{"train_examples": 90422, "targets": ["tissue"], "cond_dropout": 0.2, "mlp_ratio": 4, "head_dim": 32, "fused_qkv": true, "dropout": 0.1, "inner_norm": false, "layers": 6, "positions": "rope", "beta2": 0.99, "grad_clip": 5.0, "decay_fraction": 0.3}
Rows from block 3 of a small class-conditioned image diffusion model, named by matrix and row number. Rows with one number belong to one neuron. Each number is 500 + 50 x the weight over its row's rms, rounded and kept within 0 to 999. All counts start at 0. Numbers have three digits each.
After each neuron's rows are labels from the 100 images, of 14848 (inputs lightly noised), where the neuron reaches its highest value: "colour at peak" is the nearest of a few named colours to the mean colour under the peak. Only what is clearly more common there than usual is listed. The data: stained colorectal tissue patches (NCT-CRC-HE-100K). In brackets: how many of the 100.
# fc1: MLP up (model.blocks.3.mlp.fc1.weight, 512x128), inputs 0-127
# fc2: MLP down (model.blocks.3.mlp.fc2.weight, 128x512, transposed), outputs 0-127

fc1.311:501552496470482550573573492448543484600519396511513477521562671557490470489489481446531530461524571588424544485584549518514513480394528455437555478496545552567540496528568497535467462527516454561469468441514428543520448463508504451499574528435409530406473444473420559470521475486504458651496437532515486545434441547549519511366520486536504501482523421511532494498518548473469577486447
fc2.311:459510544436411494597574480479424434410549546519483538453454470502426478479511495541524554489506600391396473586515421459496502430528486543487465549474519447510517582449539558504476459444407462537485508468480535613458525519489546495484425475520568521549510400486359555449524514473531510423514491484438538414483413518508478493327527496467484491531476442527529491432517495481442472526472
colour at peak: grey (54)

fc1.55:484459462679434488595527477494445493495456492509576525446441527488503424498530542430537491503508477552490545524552457475555509527529475548489606582520512554508457431513593472538489494580497511513488482518562491466519520540542550439508551612438417479489448530451543498383498570475498436460527507568508581444506447464375558563422514480448474604463500551559522475475573461597555488515557
fc2.55:502506508737525447590505527493575529411455539478460517542492511553500572509460501562453450492569466483569494481535598484492498563522533404513437525531494499459533561489552500459468442436521496512484539509436488521474503483452532449426475408568554543491554526491482520445535426520526413517489476429507583597504438512405482466420518509582547573566472464511506550437448530546486497533598
colour at peak: grey (65)

fc1.396:429528529412466511466477504401514512510492529600503445502465514555564513553350517523445556444463514526473659514394464464455458459461526534456489455504534490511411515469560470393478432533413515496475567551580540544527505424554501471521562498551455394422485436517505539478550469551453500556559390514434513468510568474542504514457486479457495493467585475536431537454459406523465545486506
fc2.396:495467469507508498533449481383406593530509526480644534516528495457462447490607549456528504458469499513445448496591496535543501575417493516520463493464531540572581529548506520544483368531496475574471499505519423537464540536366501422529520468493494431486495486485505584491579465369539549546518333515460522546539516512511505515489522432467415542584497492507481455504540467566480468519437
colour at peak: pink (79)

fc1.220:452488489529481511478475478503455386442449572440580534526425543501376577513486533428513543491605502506471482594520566459567492447529440551487512528469513538440517435495587444500453543515460471493517548506547472445475470489482429491520470396460550480510479496441429508437493529474473384550419495475634461481480538442537533554471509426578468449501462545393535464474599509488511434631474
fc2.220:456447549526587517394438553478502624512533462497492506491483489536356479495470509493491440464385461410438535500502518507476607402508506459529479522511555505523532547477558584462479535585516487490543495488391480584509482448533519481552491558487428508525563486486492536490608512470528465483412498430519448513455608490593482406498478480443508498458428424416508440486450537470533408429449
colour at peak: grey (81)

fc1.446:619511437581492553542536511508423531503445571440607480514515457436502499512517489385522437468499503489437487581520594484525480448487520485532475557482461527447524421485546536586487563579511476484417491439457482387489502529491534423541482404507495472511547503521429517491471520459458478459402554420648452453478492467430519563503487424628470520574579534419471448493499525528498476444489
fc2.446:541509543579524483477473542564534489583542452470490490476546534532553508472439426484442568449543571407486605484496486543474526543466507490521480502445541484464545520514491473481470489475495484471519468519555567491525457457582455511538525566415467443365513484459388611462528404421480536563433520563647460473487479487508478480491523507376495434491530403457468544575409414567473530580503
colour at peak: grey (56); brown (33)

fc1.336:533529452462475493478480498453471483521429536596550570415483571515385568502505466538560466541524530464467571443531460453518551498489458530499485537556531494506491490508580466500518507520490480486553616424404576496521448415487545314465560527482548487559579611428463549422542486473429493588593473531459554559478414522494475541496469482505522400507539576483489507511521500408545452533524
fc2.336:487613543528549485427414535518535551490456518569484492582495555462453408561471538476490461457513515623455476593506583487458521484497535511470517500537501553462516507503597468518499530510523549520575416369624480509537453500524484490508494523555484503448450505478429545429494505516511433484563462455473522481496450579437533426366393461539494465495536455458506586543582556412560453417475
colour at peak: brown (56)

fc1.457:544506490603470505513431426505529549591593464477515486513605550607444564511463563432457480438535513585456563570586486543536411487482548419405585525500456448509464598501495454495524527505472489436448472518462445490537375438450494483534565526509441492445514506480537551436466468560521480595501482473500625580484516534497469527429507555428543531504492516461465480464479449588461584526514
fc2.457:491503412546520555443544549545446490523633521481549500469481441498534462527480508516487539490465496482502465515423502646451581417430487500491514442495423470530469529423527530509574568443459505611486425508492542445555583625489486446458513523520513506504413494517583593446485625547469549506540463449469525485503519485470460517524537530444542549490445495502573629514560541493535617475432
colour at peak: pink (84)

fc1.404:447483479504512561509472474467548480549509577509512507465587609539571512465480550494470516527467516458452532531490518542464484565570466534482473536506441564526489452580490447508459541558558463590507518457528559544388476581475484457480493455479504356494496473477620502442417476620536462485448425445595563539571507464434480531483558422482592484498539436473478647552549464515533513562429
fc2.404:518545472495507457496460543550486512491556497466450505459412458471468507508457508476534528444394493496588503428609501524493451516487559569436466487493489397487495470576523518485458567476498524410484550493464608517486471521483491520445469504542491337506474544620567571513297538534537535535553440424451549553532556488460548504462597543413529471536502568513458545491563557526491516493519
colour at peak: pink (72)

fc1.304:414502524567440454553531432477503575481502577642523512505461480446476617542532572498510534465419464524502534453519450457502531493481578447519506486486521531471422510494429417494483553472468546503487475513618511530476594579545528453548546524519432475475572559547559543536428458492501427536404548592471524515471451396536448383448514557627492457451538557530499504489549516488545491426468
fc2.304:523503502497417440483517487549512508587513419458463531399526464491516445464493577498447517532553619510517464553492479426481512472481539370460437486544504548611428530480551574511454507424402463564437494449504450460458409427491505541541471441488449453443501514498579484567450607498494586577539501546482513463417564458604490457513506518451554381462514430566541480532473520487532446482547
colour at peak: brown (35)

fc1.152:537488474586382505514513532433464491543436452523556446449520481471526405490488490563542514548524498571437434509534472529488535533466489588511612498512468507520417422492587494565562489621462473491472534492476523492498429455483473380461490560447457484516472533447517531422473557469475386436573508441486488486497544518400514605448506553480503580437411481576518570463445466583547544574550
fc2.152:500534497590572461556518510522500527604527509508522506472514463493503521533531541497435359539579565443523486485505522531514429479505449338466376546522476480516503515479559564411609492425504473536501498355480534490528501511573468451525529471494540516466527603483542588488485549516505413564450472582458534487420556497523510420432519479489537508508401430580495497483487464516504531431594
colour at peak: brown (58)

fc1.189:541488465583432576468478476493467509491442521505609495466478446436432541561472482594514459522585509621495514541523537497484376507463553598485472514542537510554547433496483403552513520440598461514493486620607471537518470525481473481460628490496538494531495490471500515434510487443491470470458504581502445523509510573591508604471460478605531492435423455465472517451402478420531447476490
fc2.189:492539494515394454563399442540487497516478496437490457490611536503533429528500528628497519471568560581568478516459354463535483550486507448518516521538462497465521414412522460523453552500521524512517461550529438539525552535489419519448608503516448524543463543542470623479518432534520506429453488561442518468492435498407442543510554523466457456604512482506381530516530515517498565396558
colour at peak: brown (70)

fc1.249:549535474539455497489476416530495507502510543508516524478626586547533485508471504477581575457470517493393494506525487410485503484406529450429476333447544578498534494516595507530504557502552480585476547570500492441477457544451582415451641461512515516452544406393542545560527505478457493557481465445427512572457485500463517546497479457474484439459483386573537481421550490497520498490486
fc2.249:531499443516603519540497431589451558431503494525461449457514560427505530438526459518580342454545574591479471435518515550467426467456484543497567546400511508527524521526607470454462541484515569443470441618490528484475494456464477498489395592400472519490524400520537443564573504511518478474436530515432501484451493487436455446514453530530555407504483468517527526406504544465547473568525
colour at peak: grey (57); brown (28)

fc1.421:485486498532476521408562555508442530485491510449584550552544519454607531459460536441527444447361540464548538553479540471572447449522611416520532524458494573459543444520411574521466515518484469471525604442524469446488528518442590441532487437521428465567459423430441497440428547476487417523498554551484508490466500589502518577563508468484431456544543535422482435471582455518440503469564
fc2.421:465443519523537524388570557517594471509450485477461497483491513524607445493547553424479551483590597540585500443467461476517511476521478522481466552462501476473497519532381348509466507434560489510445425472430556517501485512506421468430489513460569473419551459492412490424471505493494362490573466483543463543482477526451491430574478505516566403500534465438458527504455471534423510581593
colour at peak: grey (72)

fc1.361:423545475432471444508434473523490477441591517448502576458457427498510447516494458541500512576493525498451559519488442444510465534551467490509480538493606437547460571579495513523476489532538532681480505517473571519465459454423394460515499446421442478475514517483507535521473488492430424472466519435599590522590466474427473542489491481435549523473534607499554608469566416528441578539439
fc2.361:489393521513530527515462483525511578541579565530612467543477571487541557484578547441454506484531535459518493489506497535471510547590446512485467510507532514604464499545442522520530493541490486487512492503485498567490470512518451614505480535513484494500487523282481486469634510416488533479471449474502518495592530510533511479503447455464491442547596391526556649479452399588510529492445
colour at peak: pink (66)

fc1.255:553505460462468511473547492462501496571468467543527491527538540479495513490530454531590449482486577574507602518528594471473462416410502438513527539463510494489477457498432456511438541563595529571389449497437381456476479588510539424499570443510443502489620441418494505515588520476492492519453401422520394544528504468481536473497530526589579416544556517466516479544496599514418479427501
fc2.255:519572511449517477538518480434431489503537539524446484433496500510469514496488529481490542436444623438513567513459396444530520475418460531470462446452546489538487504481448527546517542456400498505445538447609669457462489449477391469514434597463550575511444468537419451525519467462554530479466453553498426442490483478459503549513512440464489381438569429512538463528514477566366454506507
colour at peak: grey (80)

fc1.405:476495523542403503447489453511537481411427505537511541506548448574518428390462499519542540442477580406457449465494516493497526454550481411502487506642452560521467527563482490498572439500543463488575419481423576482448420425461474505469550508514460483396493523526467542515439484445458536466487499563656454532522438527446417536448527529532490536451582483589488529454547418416512482531467
fc2.405:565575594490466495534534451519577499445480409492540482548576540457554465485625499522432533466589525502422432460504497532578424506463471474516510422466484462580514573627529465464452541547540518538577518473470425475473598498542477481568513534533476473495481442450508499466444506579383513468466527542407501499584480484596538535540468612489470487583505495479473465453536548537526380518450
colour at peak: pink (70)

fc1.301:407543589520415438416487500485490494580556496487490474577561503621592575547424539468499476538398492491478541469558465415502491580375500586462563561537617496501516523535533462440473518486578500491433527499504558517499485539490445478431450503448448531409475498483423529501498466513523551564449469545498481512485526481583496470434505513490532519488557536539434446489432378528444551464392
fc2.301:389578603481560408519515507485493575512558516510562536431476527418442468462513469515486469494565531521499424545499502427489449539445404490465488324505680502493455549560504497510523462511529454493514484544479378499499455442450483444453507513517477520460561466578490585545560544477497535541494466488533495539530498541532469505465532439518521604482554417492427477461584424473440527468459
colour at peak: pink (65)

fc1.388:481511476595555523511621431485463438521500562412629480524413540468557563566513478507519420450474539433492541542530471462515396596506504566470482530525564508525500446523507387492443480548632501552468558618514482520519559525481457481490582542409491505538543450482586534460511457440531531572454481573607536491472422495450547470504545475465464479443583476500503492562546534513469546519495
fc2.388:537523542553640535541520509444427488564507544477479549514562495473461477482592524490487556442438380406444444564455535430537482480580429503555428474433469551508509452498540465498513660550535487450454451453498577493499417537443456515524514453432569539458514493462517492455497445435447518483542489536414389513467539433542507454510487492535499495579404537529445509458548467512512592451418
colour at peak: brown (82)

fc1.299:490537458461564462489434517532571555655593494471530494516396650530511548478496561461477460520525535504571463427501430535567521490484549490544536441488639503498452489607482456503469587442534549568481481532490550529419528579440521502582500501383558508505493621492496528495480529487529569550497486499475500587572476491542530465527513541561455532457521474565444481479557535552549506579513
fc2.299:508509459489451533509518528527526518471555456541324403523474440456485514514455473486508456478474503515479570479533500472441491481496577547475492472470619531344508504486495562497524531506557483463470440534549399556670474548642484455648500510485507439508484511541533462434423422524518514496539543507489504545554546493517539559480594541451562500494501549474475585430489445503500472526483
colour at peak: grey (57)

fc1.129:483555520489462585456450457390458497515580474472517508504590560547478462473435489467595524559516608538448469500648570591503423506488488524499525465460483536414532535399500469512446456474512439474522471562450403455492477458554551422347532474441519490465537458519513573466521398573569501532509460533471558523584478543537493498499466468491559578510528502485407457489437524522483567529514
fc2.129:544463494517457580508453510475497538495545581458612515468436388461455539531476481510417490507416580481487479515467476491489603445519512519460453484487472517609470518530500451465532419537554604584499501495527557491432493469515500556510484508559544447510444498290537512504459559471423516473508558468457598513608538529514465482487411449490507493447469510456358552529554511492434535485528
colour at peak: grey (77)

fc1.32:457498453518515546457534577461482503526543501557544377395442485518493474478515427576530397567560512514457402485555527508525530516411474405464587480447513526497500470503509466489553528500452450484511479621502575511483483521462491414476592554539564521407523491440411564449451519514538346536417493555552471552490482445409456484497491556450466540570510541467418483482523526593533477459465
fc2.32:430509517505450495464470598411489489566481536567535464582553515552540479542473472445462614493468438562464517473503429506489456479505502546549439467478491458443519434540512506562548492582579428425519519617477419489510515433464489432466431431483384459607467450517449568491554567482456393435363484465537484437470483490414555534521446521553516501461459572440492539528504491543462478497445
colour at peak: grey (53)

fc1.149:520683628463445440530548442471505484476575474541516540439475499495449517526471457559478462468529502462605484455495526538571549496497547511474513458604531521543577488505525521491458458514489476419512483513516565559457445444492478511506528531504459520445505514435480520535401501448425414454515538468592449527395498509361420524521550395577461504532525583555527477388443514474498504460455
fc2.149:534578558522472435506484499618486501602547560498428554524425512473503448506503506508525487460531515494613530503457456592455444545638445481480492575577457621350439468494531492491471436489518468393431484502468522527550526476504536538513500477535502511565478535560549442618493399528646534487534511501484510481463549508504502496531569424460495467510495500482497534467568573474513407493482
colour at peak: pink (78)

fc1.353:501615506497443504505550501507474490565567502532490524533494475493559516504567476482588480496523494619484522522435424375423461498528553516538551532419507543529611597589459520520373420612548419522482524490529537615512501424445432514465502486516536504566583457449515534566507486468503434533445506604475457552482474542493437505516476449478598497499559594498442461535490480578520514474497
fc2.353:484646518478518423490499497552506489469551512490535478535448540387517524530480437504455541451471469484495557518606509444545506494519465476507478476540444385436345499549510529486640471571444530420498497463490461493483505560470515515472488512489532493490512499453542465392485466518509537526482485498507506530464497496419542476527485353525468484523485379481456652492451374462551470475407
colour at peak: pink (75)

fc1.314:465561546557420551464610524534475535467494507463510491471526547521417464398446456444522536575540498542472356561452441490496510659506539450397499529411498516585563477447473441561523524538614483489422543476470515488372484515454538447478513515486481502512469517491490551558503496551550511485504447543546489538553460496478470473463538477420581394581439482505468528429498463404509533482478
fc2.314:471551531539522509482506556523499489467483499493581473498503440567457481589494484483556484590437557476511572488569505459664459610504539530561515450504492423373489495479521523415563617490505562527428520416480595502440516491620491557479465472512510463481504485510537491537446515423535541493495448484572492547619511483455449465511477516573408433401445433523521461564550532509477544559533
colour at peak: pink (74)

fc1.376:350493512539457505401413516482468543627540484477543486525526513552579484440448576581498606427506558507536560540563478429494452537504508565467458488433436522544481540539491524470472461544543449518498452428533477537507454530484434540514496482443525490550468425444559516448555549550607372605462473523485552504505496475539498568538522480416518507444450551498418442558544415513461549559484
fc2.376:497487484529454446408532575443503444476469483497524515539581592475579471528483470501507496513464439466534525500474425399466476503496385443520479496428382463458514492542509484509471474532530478537468546503626454523463532465488520419492522434546387457474446453522444493583510459461451515485422496521588612398484386564490470458483499526462401485476397494497502613587483442471476459569495
colour at peak: pink (83)

fc1.400:536539594540503540533443444460496477366587514457530518430558451521515580501421521410572435581478509511449482527582506367462500486567532597426422510522512497421547387549518448486533556548519479495498575543480435414519506451519469491409513535423497507467428457522505536487378446464525460475538510538467505454473406453475500485501478477443539492457457481461479413445443536541478543545442
fc2.400:442559600532494572512553430523462502589645443464351452399394553493499448486526461504511478423558451510454502494462445481527547499563549520606450485466458503569525442556457507534558499583466511528528549512468537517572447579464479483442529517489459453483399475503532512508380554439432546550449543515486485432496566548524453470471475481510529485585497481498471535541494488475514592440572
colour at peak: grey (67)

fc1.366:637506479477445570610619434491513476539474570489584467453532424464518476537495438454494429519472512516479501578526562468443452496457582473456564483580576469545506444510451463586514493470556478525532501516458487536522534536467543487485548519604482480475551568494516508452493447470455684427468463489464416543482446537520486486427502485569571436458578477503468498474443543499581466420436
fc2.366:581499463442523495422588541500546432500492450498478503393519565503408459574402458563494498510550473507554569532477593483540471437457548438621558501550527503466488454492500529455474479521485481501455498442438486518519508501433466533455548493436483499424517449504493569509464595594526462451485508426484483569518469590420536538614455514518516556489427469490459553504503652388476463558578
colour at peak: brown (81)

fc1.354:629509562562488472512547533520527535496532524527518339458510495482558426468561451451588512518420520513508436579575507491464438564448469400415557551514467477513516473538506529609512525558509431542546517475513415444535513493513497389430507498581442501494545476477531539508472480430560482432457456511537449525478499542430507476455582504552566525590606476456439498505482530517522464360505
fc2.354:662511460566510436536567538491511463511500484543548521497518482532545524490428463576471543495645486519531522482487533475550529525417546554580459435514505469404545474512517442426456524450561568520453481470503625458499464496450541454508495457360571480465373574531438489546418505524524506541490468511560490537471506544435512570455511484445494497443584550432436523484497475577502468608510
colour at peak: pink (66)

fc1.476:537512541496471478418496492486537557494471472575530513543520490483597447507421404505491480546484528599410544541489421432527461536525514461449516576547545509460450454484411557474465530600455467518511501517525535481492590472474606372470483476589604572426546437416504519485527471450492441468506506587457591521562439636530500571491584468487512515534502545585483497460528502521448442556465
fc2.476:505542534442493573406460463515556462458459519563508524420587456553560604534534412533506494493506524428498419530529619450496527519526515536474474509533433512476537502523423467580465543371613511521547481501444562478487454511501472489415521535411426572599469447576510505471445526547482430550468494424488525491518430571524515463456536553441538435392486589552450471513453436478483524444461
colour at peak: grey (75)

fc1.209:424521540554544544463470536443552402563463454605497447495552469523456429501461520523537546442561543598450579540520505504533506536536570583504546454585560485444503481543501473427473500545429480456539480502429532543504530519516538474457433376550529561451477477469510547490477498457535474542403458477427477479448377564531496419531527501506460475497481515657418511555521547424545536603459
fc2.209:569536503465482490516491498454548512469388538511559538516500485527474530531578499494430493424520490523388469467517542524395550425511493531495491577522560396534510473605507546474521466566495299597483511519479449476558442513463481425549501510502495498493501537422502631491596542519372508487478511479451452503479490544506486504524572465495502517527497594483336464501514485499526582522487
colour at peak: grey (76)

fc1.291:635510504538618579472496516403524469533568498449515436473498490583513393506441488513548404531581484498456466505582522485500420477510454448458508535504501519549498441498539485572524537533517427565469533508373496519454457416476411459466512501393464518474472411490480577439520534453473553476603463486459507529461516573454510562543524490426484534500497471548412498411439455543584521590469
fc2.291:643478471539427529448543516459551590513563483431548579447521529478539576447551470478475556519456530535547493448473408493522573499551505480527489480543462511491530506512563493475440489437409509534454483466615504449494524466505585424500441470584501470451561393480494600520580492505434623544610517511519532495430600561509429399568494511552499467476541460565501478495528533512501496409510
colour at peak: grey (64)

fc1.362:462491507582434526552453440491489475491500448458515531432486515580522550484480460439508526488505501473451556490487451500537461486492627477488516499539494602512493534530520559619548469378409481506425558584535573463482488408507391504442421544409551476491590531512555541568408444443439511503540506476647530520484490600447464505526440489515467492539439518548469530470554420471502561552440
fc2.362:504483548518358439482547485430412459500492418508493468436550488446532415471478519481503496513502492497388507525504528571472581442525512440541455474485536365517469499519464571531453594420464515492467484483487434578460525601414419508477486500466547533505434466510507498577492616438573421529430566494449443437535468431482515537505435517568521519411467487480548496540528414461547610491528
colour at peak: pink (73)

fc1.118:368425443505519544511503516539474573551488552463632504573500531469530378506340516492534487547506481394566445591506474543500491379491483478472546549554499460519547408496448489563564546483461477491484415492564491521454442561482417495495530523424518534508507598480504499468483489478495503552548465475482513557546495407481582554537500523577561458506557479444489526436594470482460481420504
fc2.118:565422397482467586503521530444531645491440515499577527545484362537533395472586472495500485450481472462512559554547534542498476470477532496541572415481568567438510470517484477557452540540477482500462423435557513476517520451557467493505476567433554516525516621490516572524549534556537493590404458472461496605502458559432582564509492506561531448520488502556534501437426471527456487427526
colour at peak: grey (50)

fc1.165:581491480516501500500565450466610565461558537535529482449529509552517531453492459471503500461445499502465544497470481304450495500489558421471453462475534523499537492531476467546522514480570484612456520546484511601598469574443488486445478445505486349492468538476489513534513490460390519506470491490470512553459461571512545556515403406481503469358482376508574488474569515451564505488469
fc2.165:508605458504527463522512498459453496391595506542459677501456524474481486447573503429610489504522516554470492476551463597481502509494498513467532545508533415371527490431501496484393478504456487488495480575474599574535465559647569477546468493477475381479540541514463528480559429487479439491509531557506474516473500516461453452523537605503458520484498467531468511405538550457517425557499
colour at peak: pink (66)

fc1.408:586518491435450519464504441439497577535416496572513514479500531451534515433471457461452430403425634525490567506509576509431394521475589551452602472439508483567443495466538516505486517474543535482534504533528567557518527428473531464497482533567403482589541491561514524483457441418456483447542507569510426566506466488463396547527514548516448433520620476461494559411527494574507485419508
fc2.408:521530502484529461519523475428404458468493543526445498528575446477347566560468459580550475504437401458482460620507543584550563597373480502552530579480530491499496462474570608507464474488488448520535513501523406542554485570494593536502515487519509530539493522507539533591506502517489577496477508477473459455556446517544462536474564523549386527451413565547524546548555523409553439504523
colour at peak: brown (69)

fc1.62:425519437549502473540507476519455558509595526520531496477541459616553530541502428589489563528547452528522502544503473426513503517450441521438415494462499471514505590630431484454467457590576454497457436450454512523497467589473401514460479475509600480495553498436517542473528533544578533550440469435567530548504497465545523493422549463476646509418425549541433455588521446538483520555444
fc2.62:378457458534504484449528549584605442516475450413481474489510556503621426487469549392520567519541543516505484504486472457509423433542530554515463433551494507473488469445375436483532475444508549513533438494504403493459492450491437396467464526489500445465587441474448485501484531441444424487526483567561541468478493513489503464497523534496468445576466443476483687567428481525436545506519
colour at peak: pink (89)

fc1.104:377551493529443498459517532419504499486430516417507500439547454542451461528487570487581515468491535442515396512589537529509506534511509537505487368507466526561531457495535461541577451473525458487545511482428496481592549479493447506508574479455474577535455573462471550535516388421510491543463456420581450535482463447492468421524486556451546417528483429383500571423436417458533557419442
fc2.104:515543598508523506439449454454530417477536457491455507473454437482478540552464443466459549483548498510547619517395491519509438526488558550560542558523495514490537462599473478481380455528474497474521553506483490486636450539497493418518504476485454560542585676501420506520510493584550476538485502529474553499482438496578494422557420598547495456444478476553541429458487485437519615509463
colour at peak: grey (66)

fc1.218:471493478517521528519611530532493579530541489519499529478445512669485538500457521509425570478558474416513462415514467409517492495499548457380500534517498550517528597362496406540530450534570451451457548481496645554560488527450415459516489456529522508492501570427509609494428491493499508548482463515535527523517503582458526418565469495524483528485512526514510513574560424516524621491466
fc2.218:488399571499529524537523531534494543521478529528535478505609437459443522478503568499389499561423482511582552565560491466564501524472507494613478532508564444460478547442498518481514564472495601469499437527488503445444427477647488398545486490451484428430554502715477478451420527531496474484506493487547495560586482509454470516495479441442539439492540519506575466506486483480438531514562
colour at peak: white (52)

fc1.275:485544575453457601559506509464575590436454465525513429406583448622470518416448525492549579490528554568479498498574431456473570427481512524478578520495511540497550495477503528503468558477464452605546493483596496497429491469467511441482427457580546528434545563457496511471543600552477457520483464474421433520508463503548439484485587435507545508529491507466422484425538490589579548416450
fc2.275:479524557441587522551524549525442452592429573494505496550539525376465485586595540562523476461463458489478450527473586420504427415529493486485457488473449548493533541487533476541454663519533481425483518489454598479450478469549415517500565540402445518508479541473474572458467388447529500485494469525443365565523478505510589520476539498509468513545476461464439532443509499567486582543461
colour at peak: grey (70)

fc1.137:461416407479427592522527473441460522611494457447530516402534503538516387430393564442449590453500513390494496550559519440461435508492551442402493458437459590452498571471519440547451435532512416427451512447441576510506476549517478506518495439497549472488507518445495534434477482497485471536436486431558472510513452530500454470516566427425511501500531533408480481532474428466485560508397
fc2.137:531396503472487607503506455443535519553520540453532476589448546493440556530548539521492465527488525498609506448538524447566500512490602466529438520497445468513435557571541486515414539528545487497446464504516544572494590523487469500517506484487458524540433471517465671438500443486438514513501509500541442444534501469512507578521483473474521450487513567529534244520488424530550515514560
colour at peak: pink (78)

fc1.128:440470569542455520390526524481511504503524491528530558421557561481457427404500481491579569450410587547577652550509537521479482523468540469453558472397470502511533464532544484558484502536498458552549498510418459479476474522515582416485465483448411542545552434424595523574583500494508424569505455522547518474485463478467493483626537465468534456509546511505498491487629508471423538439552
fc2.128:400531477566518484402528546557498450507475506522501541532508509520456505576491497527465447437565601532574459542511464478519507475465486518532445529371482459473520497539555428478453495508526474503486512513558530497476519528482401523471590511524553574418491401538532551533451482493526410447543485514486489557513430465403530516667567515602589457494486495539446526499441475482348459553607
colour at peak: grey (70)

fc1.19:568549485515543528497555435485485523489477540438600470438424559479491469372533547505491435585562535500456580546532588541517387467538537475458539524525518505521480450542395412579438474524557509539551454382541514548534513540458410460505425508436475494502627513477578539460483556571593463519493512542486485519530466576551371439505543478519510493481565549528483485563522505557477552455511
fc2.19:524490487507479439509478506496470515516442422481514490421418537509539585436445566532535467451547485475421471519523561630508485445502501466571492492493522500456531466498426445550527476537550481459586493485494501584489527482534478536378428494510476484543480469487492487504477415460329482531480626466501484564479474464444520436566528502478451304458468462470531539403483551473578527406514
colour at peak: brown (62)

fc1.449:470430619487503468466564498526472505483482554512505452482515562600519550513501491613595497464472582515426500456471552438499544439528454510472574475529568507477547538613460549499530543479478459482446453525376512437433401660470495529522471507471461497472459503469483545399517409495559450436541402481533522476443505329492530468477515473537489563470513460489527482508544508459535522529434
fc2.449:539495512498488435491511495582566503505421408499438516563520520469531488469465464425393518452493527544464513480531496451550471398558512540442534489510593467519425500532506441484511523521529508513493541521464475438388580322488480377567536539521538463529519461554481580399520614503480449473520405578550480531476504493463440484481564517439586568552483441509520568496447548488495595546473
colour at peak: pink (73)

fc1.37:479499499466447575405553484460454438464455483442572513529513606500430529478537443493553568512458534522439547497411529542534477515508477539537501574488507526522534471554433452448514561493423468491502494593483502558557479511462507463503491491516410509519428609433493534520569562410457535550441457498506571445378519607406488440482425481512535462408478616510470439392432497559468440491451
fc2.37:484394476461530511419500501448546581450477479429491523472432516469479466495547441404533420475510512494411526555496476560489575507533585443491503518473507487507530472492406491538394557526535492537494628541438562568527502435542548439492437464367610460534598537508501571512518479572448511482450453574476522598498543499427489542483527538509380557484448478556485512503535488558537427557433
colour at peak: grey (73)

fc1.144:438480472573542488534593422474420442479403483513556502458506462495536519503488506551553514502621542472498455544531473496492533507523465448509548490589513494473416435489540583423545505549544478450519417532561546450505465436480451374464572573477498437405460467442507511450485582460463544473569538592510540517491407426447541480510453538405468482612581535503501493485499502565559451380506
fc2.144:440569489590465478481551440519504557437512512421511526509503482499555498533480467538452554425448491600496496558529551492549555529515542532491546514560501479509545486512493456641561458470436463522465561608510532496538454508535483443465452451570485471569555438490480567475528508519492591480579469422563520584425352457423509550489478496664568467453559475440506587547482491506445506577486
colour at peak: brown (68)

fc1.330:506437534490504624523525510604519468524674497513501429430537474554570420510536517516577539557576519497485341531548518441419521568478525525485523530523528557437543491549490527569447503496527390575528496531513585525562400400437500466440513501541552583494473527479465524452455537480568460507516460526577523509584471515492475502523505415506462495501551507542412477503579483458565509489503
fc2.330:488429490487516467512513515622516538510592428487607612529452454401518489463477587474457518521472467523501556541515497491611490511506494502437497483514582447464488458565494501505502505503474721613525494523513580498444503678489511496513485477518477639485506505517507616435393491525479503506509523526500514493593505488506481515509554510472526506527532505523493453509506419510496440503501
colour at peak: pink (69)